Rows from block 4, named by matrix and row number. Rows with one number belong to one channel. Each number is 128 + 32 x the weight over its row's rms, rounded and kept within 0 to 255. All counts start at 0. Numbers have three digits each.
# convs0: first width-5 conv (model.blocks.4.convs.0.weight, 160x160x5), inputs 96-127, a 5 kernel for each
# convs1: second width-5 conv (model.blocks.4.convs.1.weight, 160x160x5, transposed), outputs 96-127, a 5 kernel for each
convs0.34:104132145113095169121085076075102116105140162112097072093082101082106128111166135133069141224144111145146047069116100104146145131084099099150108111150141141125115107097117084090147132153138108124135136127101118095134121094094145084101088085099112103123159117126142104133160127126152149109136140181169116082136086094125173168181202127098088105124139162208155131092110108130170167137091105126144122127116094154111103110088153158175187202095095144158093101099098125164163133096106134
convs1.34:180118084114089101119143109102132153158177184137086118129102170178168148155136157103133114167132112124112149157175166171182151124096113107094114122115137113099112067117081084121106101130162156117114098110126181110164137120128122075113132065169152121135150085117149161207098156105089095105113137141171140137124113101043126154073088153137139087107137084100078026091118163161175128149161156162191153147101071158159077104096140148111107140051118159184182124153156157186177148141117174
convs0.35:110120126084057121127135151213131058099062126123154161090148142155139102141176153156148106103099092126106121144124114132127115109099061117104101123096110103174158125118116110128130132131093106147167117123153170136099147173174164113126104118167164156167150133141088124159071094127155148162176130134188131125175125134101094131123133126070116160180124119118128107174125139149098098082130130121121099126157126164118113172183149118148107121113110175176110159160119111124112120099141169
convs1.35:145136132122192086108131140117142145128169209133118127105053160143132142137062083068119158082118181168098064107101130116127133172126140035103098110125147181100096079180174147157112114145164166172082141216149133099128163123053084078141165070069100122107090089150160149145135124132141181100077125109117093110106122130174136139121124084093094103082162169139100155111110094090062114119125158167070096161145119151130110100095144174172138136209161129111147096165150116117044106174157138
convs0.36:111109145147190109132126107108114139115115133081079116109050092124134161206117180172158164078104102124157083150150107111150138133125175138159098080087125094114093132089064130099066190122125150154124127153119127216167095080105173098137141165132114139128118120112040129115110091118104082116109123149123112135073092164133172150120166184134082109151132171109075136106091127122114114080096100126108137156156144143151145130076131151171166146058103132148185075125128113094121130158173150
convs1.36:075127112085134159144164101184145168079131078045095119162171140071114117169108138093116142112101120116143102105095138102111134147174108156138156114081138167182165205159120138137129128172170110183122101140219157144138168138141155086087120179141125103171140131153150147077039090118146178127108147099085122133099125145166122130111146128103133122086128166122076071121150137146156102171101120163134133131099066156146154095162086106122150126107106109116133142134100088120118157116109165
convs0.37:107116122133123058038094151117133098125140196122104133099132103133128116124074069153107125127094147149122116123045085103090094088097093169164134104129175189129080170139111090137146109155123082160133107095136185181144144142082124111173196128144163177115084122113075102154117152148110072137152124148154128108115107115074128127098126036061102088080103159147176169171155104107137121106104100097096154175072120137129113097065162131135157141191102088101115178075065107085098148154151122
convs1.37:143128097115153086090149138162135099110169150100136113131146120162126104118181116167228173086100156149120127175188133110108077125123091151130155140125042153154142145116096112108148181148165145129118129143090127138074109141197088072079101100190148157118096152115128124132075104107098085120102129107124111114140117099124122104126089076084113106066198130173147176146169125084048204219126142169150147106118105174149126082088124130069081126108137121120122154139134127089149124106116107
convs0.38:099121128126168105120204190195123129117086174049084151105119093135119084106152067055103073121147135085065192088063125106164108140125087160145158143118108103128076082144086078114155102162187102082122145127132124165100145127103151174166127117074136123107153154107146151215096086102135143201147124088086121155179167157106102127132113131138134133112131136144156132153103069078062142143146109080194158120091117171141110166201112137160165169129134123153174126163097101124160120058111193
convs1.38:149108131163182243115078141096145130141137129176117110141163138144143153082128150136125070197136090166173143117176102099138074088108187125128145147105091134159161113129146132135147165168162168193128123118141100130123134116083150185142107100193158112130112083063104185133111139129129154138158120131120173129079041040132160176098100155123053093141073113133130123102116131166088114087132119049189169129123068095078111133134133132185129109119123135143198090149168148133153147130144127
convs0.39:101076062103191135126121096127172117087138130068119112171148117130123115113107130159193161158111057124164125149133106065012105138157121097091105183189107121120132165181132060117129167123127142134102099094155168129095074124108200150109155235095079119145172083101114132139113121081112167106102142142159119123148152131176120093124122195108107125112149199162074118104163171134136164165143101143147105112112109037052100140129084138144114103135117101188129188194160095118091104131137077
convs1.39:159118127103163065098116127149138146128111112133103093128125191096074151154059078110095158105078166199099181133127087136047089164154135048103134136103098080116119098135124173130144143111124162187137139153092156094114191177173119129149143169174094145185115090142126135127082137157112113088098120131142133170136123151122101100123123094096121146186061129124097117091095078087071188101109128099158131149112138097112096074149094147170101116119125136162170095148123156171062092102122123
convs0.40:054080147148114116096107108140144152145165142182141155164140155145187179128081121146145091152133141136156217159165161093086087135120038080125111105147157104107115136093113191168115112127098112093138125133108110209168178088118091150133143131203135106096102115116108129126137094124147139089106087106108159120078144137111115107094119126100118131082185167117086127171107125140131135092092104148106106155165161127087092103157130181179128128151131130117126090149137104114113109120099174
convs1.40:063057066070087168117142137129100152133134160112085170201188168081079098127128121102105115188118126140142174145164183175192198210197173054123172156145155131077106142118116127136107093143156164168118147095124151118127116120111177186161164132112146118090086100105125155131076139168132112124122160177120099093111145113155095076085123135170136116135144124163153172134114097072087068109111102111117130137132158147161128129099103092102091080075099136107061168160122101123202180141123131
convs0.41:094148133152112164129120086119073088111124109119082083120127089103116129120173160191146110137155115095079157161143105107143117161133098164134131118072077119130116118152116110101178141158148118042150156132094102131131108123141179195153135152048120155127087128108078115117138108123097099077045112117117126125104144123136128136127113093174139147132108085127202159136106137085078127129154152110024116132153116134196152159192163116139145089081100074081108096107099113159121092123148222
convs1.41:178165167166112118107152143149148162057101137113153185164147076136173142123137084163117080124154144130086153107119159119198135122153118083084107122117115068099128056147133129124080083097137136130143159124099129145142139125106206151140135133075055131120139173169155151139146093133070059151142126119141082080099145205142100109125135104128158136173066090118147162102090081068066218139092126110142123098142152073108095116134172171112145158124135155177169165102147143168156123137154104
convs0.42:099060102116066162168172148173124150116104121142110119120124150130158140131149094131131087111075074089136113130180175180088100122130119097103129133065096138175114102125081054107156170147093113154113110080104163137143140133166117124129137125166171154197151134150138089076150104113128128126140137126096151112129121114079152160116092134148144144144180139184161151121146145165138080090078113088089118118111146117112121135145147118128131109127129107142165145148130104099098098087101123
convs1.42:069133157134077150180158114123180113101086052149157140119105134146127150225162135154138108156156134169120145140141138092149119133165139073083099122117075115161140067140157182166148140141093109101134161159152162165123131111101138165146122072105103107122218149116087149166173162111092113133097099087120180108104165199159168150149206091110110125149043097154183181112092117142149152106103089130124143151158126140125145113074129140143152144139124130134153104145155128083151153152175207
convs0.43:161149159117108159132128140087122175169137136112182166125079111149117133177111156130116115158134121124144116100096096154117117123161152081113089066058071106135182159073096107111191106137106113136141084090104135099106129110047062109066067095131105089138107094133135110127130149135150163144138108079162150160150179128132134118150126175176137132158193136127106159110117101126186084128115129123121107120137121113092124146108133127156126188157114152149090136129148125155114103149168095
convs1.43:104117142115141091094154185141130148159111130078094100152144170148112108124089083160138156109146149151213136145159112117097130134140091056112140122126113122104109142145133145132084195131108084127056146140120165121116142138211131120082083193112115127106134097131106139197123106105151142124095142136137193144093098138148156156135144114128117106127081115120123134134121085106165161141114122158047104132147133084141170133109136137141102115129114102139169131129114137080133131183135163
convs0.44:135141153098099117140190181163077133165169132091122127091080104130133096111091030057073092120128154201166118151150137099102096099130089065119156161191223133104109122046043102112072123096083093154119133136117043123129110124118157172204173104164160164097116137116146128067132133131153168128151104101172159153154140128115130117085066098131153113134131125156157132085149161157133131127128098129099093124116095120121126146163128121119121171135123116090134178141099130132105134180128081
convs1.44:064122127161164154180191115129181157144125101097164169095073136099109133182123140126062064088119104126187187121135084066078060109121129091095065056135134135109182202113184145111081142144135148120162152093107163089169214154113188135062066076123132103078090109104133145113080104103110153116122161200171152155127102143132108092109084134132148111069142104136144093111072120129157052074091073081082107140139125063155145126108143121113145129108132179182154050126147118124175124082060065
convs0.45:103115133122104255177138195142085140101061123094097148101088149108102110143102087093180156124134182174128135138141128162117171134120117137097107135156154170099163182125153109079152214135143131132122126115093074164177142120094160107143137085108111124129099172131098120138084139150166114173152109129180152163147071065130146140134159111105141158114138112109113097118123094117123142104111148072102177151104134162144129116133083108129172140096141166111135145143130115120062076121137125
convs1.45:191218180119117070095118105065148143184138135095078153158147070112140126119138141109101083115095090115149096090156139129144126165181174080095117147181084116124104119099085123150095185111062122134102130134124108158083100127166110110131132171152109074136220084129105110121138148126141107178141096123131111135106066100112116121131125160124110092144083095115129131095125141106148151136134094088201169134194152173185154134096131088096141130116079084160150079139164205191169182128104151
convs0.46:101119144160121141138164116080167151090121090122100098077057105181174160202116110114127120083057048069114109066102111099095112117121149192129135169149117146124116094138158107106138116131139154137149157102110153184133144137102140135121145121104140113090110109112105112107174172139106124139112133120104137127087103080056097126124140120117091129137118105134115155185144177157180098094120149173132133171182134113150107069092128125123102048103113127124068106107155196130117122132172196
convs1.46:151124137162137151119118070054189136135141157125123130116099116123125124060105118127093160127152151112128078139143109131143124147136130134150136128112037072128137104157147116112133158121108091051124146133095100153117125171160142122107089148112119138111101176165175128066097122150146104156146162117111153169171145141163138078098229184135096065109179161151127128067102101175255149101099172229098115097130112149107134156123102120174193119193158107164141085134140151134133127131136179
convs0.47:140151179182194178176131128115129110112139138141174123092134130138153133068108166099094138100092120079058185200207147142106093120153121129166147148125139151114083094112068105107186099139166153180157119118149204092100132154176129104121109098093128134135134121114150105182177175146136131145138132089080147157097096087165127098116106116114127103098175107071118153137164157147105133117125151129081113179147118122116091133114177179160111076089090126127114109136093112068072117108090041
convs1.47:121116117109059095113100110126118102085099081160130098123128125063073128149113118086126141155146144146166155153159135127092129141140109129129130107096204166159124116062114131163099089131117128161199165167166150148094090101081103148153102105081049069111122051084122132116140116134150159164177134101089117090126125076122149196183157134111168186151086064117152145130110110140136147164148124126125099061040111114099113128148172138142150216105142113083089153156119076118145129153161111
convs0.48:160160096121167170155134108122119177142160163132173192158141120187195168140098126128154120139124139116185100114162143161108152157138143113125128132134135147165182136075114143151198080103136160114130121130138115183137101084142091113174148132171145139148131107113136147121153153124090092118154147079062061095119124183135138132073074187087105159136124072091093089155158102109093122068097160163128132147125126069080091103136172140156125052160138134097070157159119157155152107130159138
convs1.48:096103086092064106093113140159094084099110137104081111186167154155122148170149161125095142081122138100092143190170179163105106127150153138116128109075131101125137150140128128129141104153201163150123138087081065155136114105118092096103145154143048082125114110103114114126164111119085040144165140152128096147162172140118126067023081220130107147206137143101107181136143106087104138136135106095125114095087089131094109104071185120096052058131137152137127132140112095178109094079132150
convs0.49:197177163123111083140160184170035091156133137168094095133092103106117144179167180160129106065089106067118122139109142141143089102125116140091140127159153119154076091062105130166114150163118080133105063050055160150151122146166079126165159150075109140169200128111082101120185115158127135095141165111104049137151096082129192135151170149118092112155124129148139112105147150144165160082094110096078125127156130129126125146121155113096085105045111144121109078082117148127089111119121126
convs1.49:097125144119131137120160143152153178138132120096072094127116133127128129097145152143170136162162155132113085088094109111126128128105180138133115113128139125152146126131063051117144132153152100058135185177126147121126155156070072095116119112085067115096110087113165115143185146112111064131117116126137220184161144157098122150134096147131096094072096119081092120127125107106159100092122112079139142141135115086083117112080118140139155185130099121135153118179179154166167118154169162
convs0.50:105105084112103133140120100071089122134128164123163155118132140110103112105178176194152161108096127168127179119157173127073119167143111084135174095051142148160107063107054075163132125146169172143191186150112099176123136133109078106124155091075162153175105082111094085105148149122117134093135106080109084096149124128110140149130150104145117133131149098102104090106154129124122075116147122107150163152094069147092105122052230148098136169059120103071105101104114122192165191150146178
convs1.50:115098104171169149146125097114187148158171156140123119126123138094078127184095141128074044111184161125169079097118074066096138145119120098091085086132139151133103139101089114110128138152130110122034127145153105090090127122136232147135164164119133130136106093122114095100003026047134148126124150129112089104113103086166129133114073061084092089086115117120123163106107106080059098124123123131143142118090138143172181119088101128168146124159141122162148166137115120112132120095089097
convs0.51:108111126158196098075110152160096108114173151116064145179142106126092093108126107147168177130122119116181078126113126186148138142134101128079098102119106142101120146136100136142135082073125131143093135146111083142135129156116083056124154084106156158125131097082140123177166144153141110097171116138114052156178155160086090098088122126125074108093147136101099156255169170169166078078134116097113099126123124085100158116109097081120152202143137094101146064073136137164104128129092089
convs1.51:107141185173144125118093103162076104142116131083071113138075100117126078078078159116140160152117173170137075145130120160174108104116127229154116126090037084098122128099093134174174199128128118120126126150189117112116074037148127102095152124156142117132158093078110131146156145105110139035057145129122096109146114043118127168132130121124113134206115074127161142158103082124172174131120144170144118117120110113080092105151123112119100154216120096140158146130105129138180145138126124
convs0.52:112088133195139122140167132091113119121140146093140069065093018115113039120155146156147146165148146100121151167163156123168111123085054159088100126130199139137138130138111126134121110125164082090120143127096104118088130137213112107105078046097125111166155152125111093119148176170101084104115149193147082089122109136075152140182188178159131108137167149153084114141124143075089136105114092128152168150138139058150111083068147160143150194074108101135159091144143116122132149140098077
convs1.52:202152153158135187154133112114163113159126097130142131132116136177155184106165188189185130101104115120065081091099128153137096163148102207168092136151094121121133101053116151163116204164141139148167146159175154112114145175163103081057081104119118138144189099115149157108171167119107144103096115163181109120136144161084144191195151142135165161172199173115135114138136098118083151126158208149145150124146083133170145103109188165155131111179158167148143024078107153143185110102065084
convs0.53:154110081110134144134092059055135102127191186155077047048123120106094110181084088131114117124084135145104118106082090077061097115114170146168190135129127151120169143143111075197174190170113101126088154139108108055063143123130116103119124112133144116147201160141205160111082102123126179080142117080154061139131111143135098102108153070058080096149082119116121073146140138165073163152114138127116071024098141129125127163193109104127170139095117170119170132158172181170151132102128214
convs1.53:158102138151090126139129135117116128134130118146223165098079125122173106117178095100124120127127131143163163141188201175138108094103152156151158112105072084112116178144107128105088064059060088177166153151146103123153140114111121139144176096088125144127122148133092132190135150141134141110141152126113169171139111130091174155133134217142098097095174137075108087176125077116147089073114115124171098115124089123105126098070159092082089116067059109105107118160169118184117139157145199
convs0.54:153130099103135139136151145093060114171132110102119126137124074117103143105141115108043065097123170115075147169135134100059086109109145164163147130118126045118203122089139136159121118157094118178107145124148099124114090099113035074065098119204166116162169114060083148186102091114108096160190117093099128111080115178086147145099119093160115099085111111142111120111113134136091148140165170169144171152079071113127131131137125115146131178113133135123124125126171161140133092133157108
convs1.54:142131127141120072081115141158148077113111136158161123130090153149131135152142133155126109160116134124108193129119097105081131144157113109133065115201115178169131133127098102161177053118097135152096120122143121156115101133097196190154129068094067124109077152117123147140130122118108137174158156103038153108114118128081095059143152074112128108141128143147137142153164147125113141152186147116068131134103178160158122100108139125106109134059144090101162170127112112154147157130129085
convs0.55:181173090105182119136154172156099150140091117150147147126129105111137116132097121104108133097126118119157121142155125062119141119085050121141147143103096109141159136178139115105061121120142132116115087088129191058105170178166184132129115106230134156120085176136089102105117127124113173106110128113099122138114107150222155141049085144060076099192195150130124082062124153117151110102115135150122121125129159187164114130108122130103082076085118171160136123081106131149117104115137143
convs1.55:054125156164167159133157144119164154129160135130102125154127184137126152172121135135138169098102129097155131096056069107100056089136083115131101084151176185135119141098141135119061115130160128100190186087081094147127115150104104061077082069171156168170115104113115137055149129079079147163156144145160127111108085113144152116136113090121137125092125096096125147110116128190242095082117156108174125160136140150147102074169196151087105119137148091099167188105097102098170147074142145
convs0.56:114120138111074145174155101109121131174169131105121107102153098104138140116140091080138104111145149129181073147136101113133145140123119114102107124133184110083103112162157150151157048089096065098092073095147138113096138166132161153121145145157107102092143060077101161137161142140144107088132103135155075167142135114135144122148094114103141143117106174165142159162129111132167072131150169177216183149128110099083133143073088111155136087157094109148146147180162124120095105192212159
convs1.56:255196163172167196175147151168143114105117107077126116130124163151123159110161152097068089125144182155166107112121117112188123135174117133150138146135133117062103120116137145123118096107125167148114104101096133142151127107117154141135086110162126116135118073053056113205210170140106153017083103134163075118110114097106107111111111106121147146140123149132130129159132092064137079123195179147084148094109160069134124141145111070079122119135129116119119103173171115108203122085137164
convs0.57:143122156164161175167153167205164179118106100157136104112135103153103060069117195165135083163116077095156164121052056142160113129152140116146166111073181119109141107115169154108069134114099115110172135094104155054071140153117132183187180131155179148109060125111099080108100146137103067130111126180192133138108095097182151108110147117108107090044136133135138133128092128135155143084111104141107142155153143077076087123129151152167128095078144142075123091132109104131146112126107112
convs1.57:173105115152130107061075115125091102118110108183183155143077140073105128067189125132140162196147095087078189160143118123148140119128065117108119153151128132115104123142175119132149099131185172128181161125110125145107100118126129142105096083123122127101080136162179159142139156162158216170119171189160112098086153207089118171142189129099104096093138138089121124134112162187115137146152136097102135117131083139129125125131149119129145120089155131108093134149122105119085095140138164
convs0.58:178153135089124095147162116136079158116117135064129127156129089147094096120094057131108084129111106113134088101105152161247167147111103140133141126117144108205131152087134149142103106110146126113117150123139175095094131157171147163109040124101189139167208121115145145157144121167120071042048066114136121102075110084123219183132133124113111102064075108113185238165092142189138096094192165130090081075090173126153153112057128113109097140101130097099132136129121167099151136120106111
convs1.58:148165169130129129126081102097140113159163183122108114157092133099085100058144066099144141096131072043049100120155132098169135124164112178177164137111119170133124120152168164068147071105088136158168151120134098122170157150115172144116119144079092159167165138138119095125161132112113137114067136162143164116125139158084116147119093125114121123103048064107139102164133160148068223221195140099136135135095057063141119142135144096099134131127114119134158170155100108125086116152120115
convs0.59:084120195152144098111122165126080107129159214125145126134104150120145152139108135151125105116124134155184117113123135152108116166184180156137090097140119115076062068044069106152131096088089126195118103119122094078085137138095115111067076137129133105114211116170144126151143135163132115057146130159119121136087090094088182153134111152167147103049152125114141150143128093096105110108111107122120141108080112141071058057032106093089119063127114128113057117116137140086146153118068154
convs1.59:133154147117100142172164107100023065111113159142126093073051114108095103154183162139141154072088109105083175188171162134123108112153145151120120116114168157142139163171138092104184077081154158118149122096115170142168169095116109117116111109071144159119115118105099105090147093100111154154131142165199192138139170132117165150144174160120114142141109124081092110107105088112172118133146105132108114096108148131104148181176170094132110122084123137130155129129182184123071083136178154
convs0.60:132111108142150172150108148179103160158133086126104095087080124175120093108071179119137160136119102143114086146200180138141101106106137149129110110128143148142102075124177103128129138130113124046129144128109074135154157150128116159150094073168124097137145082129131116128120148115152183076064109090042191105052156184105125158150107138155144120092176151086176188068072156133124135102090127207132147186184121142164120097120077103138092147120098106140159136188136056056110139184166130
convs1.60:143160130159173105117143099094117113109136166105110081096135104087132135186086103099127185154080087058115071076148094067112126117088138172131120106122123148119090082138109133134160143130131149118135128142137129109090145121089085111126125133133101125161083051095125172128104064088118104138133106125107109126091126112141118083117171133165133139156086173181102155094113078144255134121123082172177133125116101137151120145084172108154165124180172150090110176146138143148177149170142177
convs0.61:102096067073071079112094080070102135166163168135157149140127091101167198117098109097118101148143181212108232120096096103141124145074070178128079090070089123130100095117172207150127099145122118061145142151127135071094129145150048096126140143096104100096088147132108123047169153174146080120110149140200076103125146130112073138199189124089116145158146161110126178216186130110155144106151163086084161146113140118184180144132139154101173164138100100107083117142134118102106137140139055
convs1.61:132122138155103115118097145157193103096118140021087088156141079127097114137074131160126144161148122119154106073115138156106080123111040094112169167124151146132159186149122129132091127110161157160123129145148116077105146118090106128067080124151169148094114158127131206195099089115098148121107086113152117121167156125139081097129125106130094087112136122093134164120099098105016137049112160131190126145124147076135147143105140063105164137194108084144120075113131117108173093094124105
convs0.62:123140107140210113128112117138131131129151119128148149131098138165138141114158120098111158123108097147082101114112092138170189111088143187194172138140199154144133115079093111088134106151126147137104091092102115085131137152104082143181121088095082096133135121147159175193181145112103130068093095131167136121125092054068114099144105142123122160107162165100095117126182143105117140098109133164132114137142115057077162154134084133146159121165152141134160116100130147139146167112078041
convs1.62:128113101122110108084112138163127101109132112144133160153113123105104106092123137108064092139184156134093137117104085095119092150149122115111091088148157151128109097125144091124118086115137109093070078095100125083167176133148107150124118168210157154157137080108083087117159124105064172165178196188138116135153172120112180173140147171155163144142120155173133115128149120099066144132166150098138155147141122128093106144174212125086054138141137144143137099130156171117206103109125116
convs0.63:106034074115081168166101097104185156120104159125101086113146142107103049055137126088094146120110133125100145130118115080181164160118107067069135137173152164137108135146092094070145107135116126143135163141043077132163122100149082065140152109154144157089064034073116128127162132079106089172119081095114111151176140124154158129109120095122104139156071120132162192153119105120098139091117161149121127091144188139147113152107063112135098061115109165160149081087120101122140153110127136
convs1.63:093096062092131099073096153125183169121102163138136168151121122117100086083191147085120164110105105118116100107101136109083118135142098084102172185130033088179175168205183196160126069123151156112220196108072080112129143146128067096134100079168124142128063175166118113087102128162146137168208129095098174157145183172105105182183146161147163170126139126120140179137113105113069114131131143118041085149158175082100087099127142152134152117161177178151135109093093098148105083095133098
convs0.64:198155113081094123178164184169159168152116058111158137095058067126160162153138154156158061111111097081094126099138150134203195128108138141149135108114081141184148102124113087063075112155182109088191178152130102135146153150145243134096132171050101162149095121143107127172182161157119116112162155166167109136142139122172161148121069178192201192202077070125122075079104156146141135151148141144083142150197122082093124150156071110135075134107133167174179099089135114187074099111108139
convs1.64:075080119139175208180136119120190130132091080090111140106061081097131179213135100098126101181185195180110197175148111124101147154149162124094122131085091093109141114101112136124097124106124150186084106105103115090132127123120115133135150166178170141110126101131140124140163131152175174099089049108208144139148111109136101117113065045047092117134068129165165145166132123087063175151116136109100140149133154106085131178212120120129111103104081103138163156143130164168097106123118091
convs0.65:086087190190139079082103133131075115162122099109119153143149203168132089067146143116130119101133132076107162147116119143255128106144133145143140145095147135092108064148099092142111120109094125141071109157161131205115098169205092121138161158091091122141146109139132131140129148105084079043111157177157153175127096109138132124139082124129143117102145151133135125110099132145108181154179171129106137143120088189142142149101143107079127096075144166127109126130152119102116124119127142
convs1.65:069114071064121131151173099117136163103104133118156181174134176140143118129086133141152220086104134160132114111122113089122137131133169110102116155121175107120148160138130106119155100145162157182130105114139124130128130096071117146133122094229135097109086108126114137137093132123108126073153122106120162174156130130095128141173174128106102096109133138097079099164171126127137105144113143144090140169109120127169147106108159153136137147076119086065104182141112115163097067144125053
convs0.66:079104136088053096157173114110185119161158166216135148139114111127133131127182137173136157098093092129100180142133125120224137135146157106075130122117194124123109076108130105105141086137125065034142123161134157155109093090156135111134115132122126159136177198131140112073107096106167177150124146124063108141189155085107150132085076097112136128104153141170146130132153142166155148136140143114120144173131106157110100131140123168146092076158146098068083136146181200132123130147154150
convs1.66:128118119166105145143129111109134094153152057146141152119191116149199143157081104139152128111094071123143152153159117138101103127109144106126153144091143146140166053202168136061108124100143189132075097159120123134124109169166060120151122073153112087114118082095147120122072079162136112117083092107087142127092097165165117070085114130125112118151142117114160175084120154146065103104117141141134139078112150173078101126118117122175128110164123127121123069090127159123188147115126127
convs0.67:129115110091156156133151129079242183149113077040094165170123121142164107160089107138141194110081128155161143146141153132135135183137132153175178133114063093146155084046095109122069121081168136074142095098141141199137152130221050122133113126110101099099163131032112149112077109120140127138157159141111153130174154173144153157132159151149159171156157157159124115139121127120155153141136105149125201173087074087105068088131105130111112153074102090059155083110208206147134129140115126
convs1.67:151126139110117121103123119060112138101020032061087152159178172108139144135130154165162155070111125123208120154132106131111127155127135140094105125121082109137157116126133131109078096138100102130103103111145166097113158167170131129139134106097129157169233154166123110122059138161123072179131126128127109118091089185129118112109138154125100108134213120057120156158124138115088110139122115160199100087123108132050088156116140116145156139142124135135118019060092128137213147102106097
convs0.68:107122159182204086079101107151092133119093100122119088103118091110149121104107088126126107134094103142131134143129140127135128106132196163146169174165114128089108127164142152102135092159119075118105168173114106114150138093059133137153160140224178138081081120114172145141092102078127179139140121094074174102119113132145091168165089088136117131131156132112112085074107092106110172150108140148135099074085086164102099106135082132085114136107109118136195083107109109065171155159119066
convs1.68:066093120149166137130134159156120099116146121110137140135123126142153204212082104109146160149129142145118107123128147163099117138125147063131136143115110138158088090140103127144123195146118124140177154116059076104130121095116112109092095125134116100082142118097095092090126158202184170150122150155094183139119102055065099132107113160175128138168112141114119157089128169180212065094141163137135151161120135134164101116151092116140143129151103106082107160149116115143136119091149148
convs0.69:126126123073109099130101119115087144177133148139178161055090056084149126129167131090071140078126130136110166119096083071121097114123175126122149104050116133152062065085178157105119130171160143152119105083113126102151182145120122134086121104165176151185188129148146165106176130138139151082186178132146127102096165126121096084114143095084040059108089118091090081072051101119070131111146110095116076069074096117145132122143131184142113109203138115096127054128126139173148160139135117
convs1.69:177154146138091114135102068118103070084117085135194172166159081140135101105137136155103096137103102100117091133152121111161196146125161099113184167120113103106139118122127113123159084097084108192212152155122124128134146140133122121119123138132093147164121161105076090121042084094132155158124076074112136103121170187108120120145176129091063046087082110141149135090116151158137167173132103089122124118133169114148129074120088129141081061175167165175143103101072117165154151155166175
convs0.70:072082086113116135176153134178059097090150178110112120196167082136135133111093142105091153150183148109076126121115137161155149115116139037092095140135081103071085127062102120098136120079111148135144130102099143134097122120105080056052079031128125096118091126134132130121151133135139140083131130149184200193162124031164147124134179147168126113135135118181151119204162158140163073108158180200089136155164167128103080130108133116123105073102109090082081130125111107143211148122121141
convs1.70:126159169176156096138130132180192125141150143110126123131147130125123124164070091148124139152131083070077141178155128060100133104119124115116116127184217148116125135124112132174185144118118133147108108104115136141129137124095126167202136063158134123131153033094089123121086106174154129100157133136171107110122112093114154129115097158116094121129105112121135127106142135150105150116136195212086108060095128166139125130103141128130142088100190221139070125130136117082116085082130128
convs0.71:123146161143110186152148151132102082086062129220159098072074119102137147124097149178128108079076117111130086087114124081128115109130167190169095096146048106113116110170127107136108156131104133120113129125110152052055148159145147142106105141242119066116102153140160091111118086101120126108141132116203227130083103153119144143109112074137144140122137166148114105107106110055098124156156157126166141154135073130131132097058117126138138164116133166102059079077123147183135162180176185
convs1.71:098108139072079131174111116119113144150101099104143129126093091137103108098132120114144109150071100126091104125135157125120178151151196171165150135160142221142105153114109133114078158157156153167194151097109131117076109125095117127125148129206153134086000151139146144122184093082157162112117131149136120133122073079062097121135148147113094121130117070082058117110120118101153120099115154101166083116167172091134155169139124142155150122110128141127084095125142112161118144127109163
convs0.72:125130158114071138175150107093125128097118123065114163160081145153128113122028120174152117147143096088156138124127092141079107143118075155179146114071112113155121105109144155140110123158150132104142118086113103197151143173127120181169116112133122116147136117104136144164154128162122086134163150070072153149100092157129160149108117099117108120146164125125118096159118142136176149145142086064102154125118133163157146128097100161195134076118093115147112101101060136124077141183169193
convs1.72:134125147144125132141117053030133181162123111098137134171178096149169131127122087090133189125123116130128162129129117137096121168105104195110074088144116104101155142076087136172165192163151107089103112114094116160156067040101084132169158125118178214153070150137104143204082136171102113144119142095089126151160108135128123114125120132135125143077130095057081135163164119137229120131097085118054104109071088200172143070046144099092098079096142129130121136124143153138100100105136231
convs0.73:115124102128150109107120121053158141136065044136140144150119074129109172184092155134100103154130135159209105112095107084091082072111138117130171109089090093108137186130100141137085084083128098092073157132110117072100124158160162105085120157061096167236206097101115100103068078115173148169068056124182130125119125085127151098086084163161133070106200137082153155170158133131156139099092101095145173179206183107135109124142070066106129086182144113092039201113114130187083119088077078
convs1.73:144148132132129152106104152130082078136101121059095137104072069095122100123081105129131137187157161129171158133121124133073071095147173112117124180247020082138133083155106177216118135106090129152119155097123148147171122103166061098132152186120123158171135134159149134118117117131145143143121082153191168162151116094099098138181113133173160129105134122132156165067090116107058186144103099172113099150132134092122125111106153164127138158159152174109121074089111123135114109119160148
convs0.74:132140115130106131128143144130174190171132122063072117145176231130106080072095146103126123209152131154144108077138162116074093095107160095102094103112142098082067104109095097139122108146093123099110115137154135118126140094082087146178168123191134091123156154079117111089083124131127128099145133121114169115076159212179141121120078121144106085068071132160135115102103119170162118179169135161099100105124139133136114125109084123112118164170112096122054180182139093050110122115087130
convs1.74:189179169150142068100145161087108137130131120071121162150158155118115136175143132098133154124096099111075143103070112148029110110147186136161158179143122108103092131143168142095111121096121072066084103123140182173151127117073151111082124148089148143151116221144153133112124090124148166175160134106107042098097125157184162130146137138144135127087160114103110109126126142169183109159125155153117150154144135118081113148156138075106129130093087085090105157123125088106143149163171115
convs0.75:159148157125134113070116171113126169120113109163110053064089141082089144226131088100159099090131133114071131089086163162088089128141134151121135116140059129174119095128157149085108135140095141186172123124116134085096101096085165128116105140074132109068109110149158148080102107143167150091144103072102188128148168078132113089161149154117151182136133056137134102131119156140118122084089092098141136125123104171155100058101086133162132150063137081163185113121155136147162141126134128
convs1.75:111120151133131108062102106074059059055082081171119082134179099115147123140152158152103127095123137103074138115105094050111141137111103132133145131136123131110118150102116105061090150130149161076061052099109127190169116088103137128126144175080138146130127150158141117094131144143140089207181175133086114115130125136112121115122206201169138157159090113103122176116114146176189077101074095123103156143129093140117100132096142134145145154133143168160046196103085129138141146145093066
convs0.76:057106159115095114070116143125097083140123099150081080151169110126087058145140130076098090150155162140133145143114091091141069120131150092073115115124168161160102099103121156182129099107095134085097108135112135105074124142124166146113066113053079143145122123140118127123087099113151152083123149149113162160185129108150086136157110127136160180175119148132132077194123078174176137143135108088163090120160122098099085139148126063070089118177166116121164127093089109193102123131136102
convs1.76:138152167163108096121122129084171112075096138160135126173199123131122106124117104109119089134125132145175110147190165116103130144142164114137150114115123106124127122156136097152151097103109128181098120080098108096124097126136123131190192171162145089124123113117165182148069183195141140116130138123122151117058112158085082060093115117106121096075190197164145107158121155138084136153209112048122122120098063129131111114155141185156149158098110111087071117140121098136224149106105085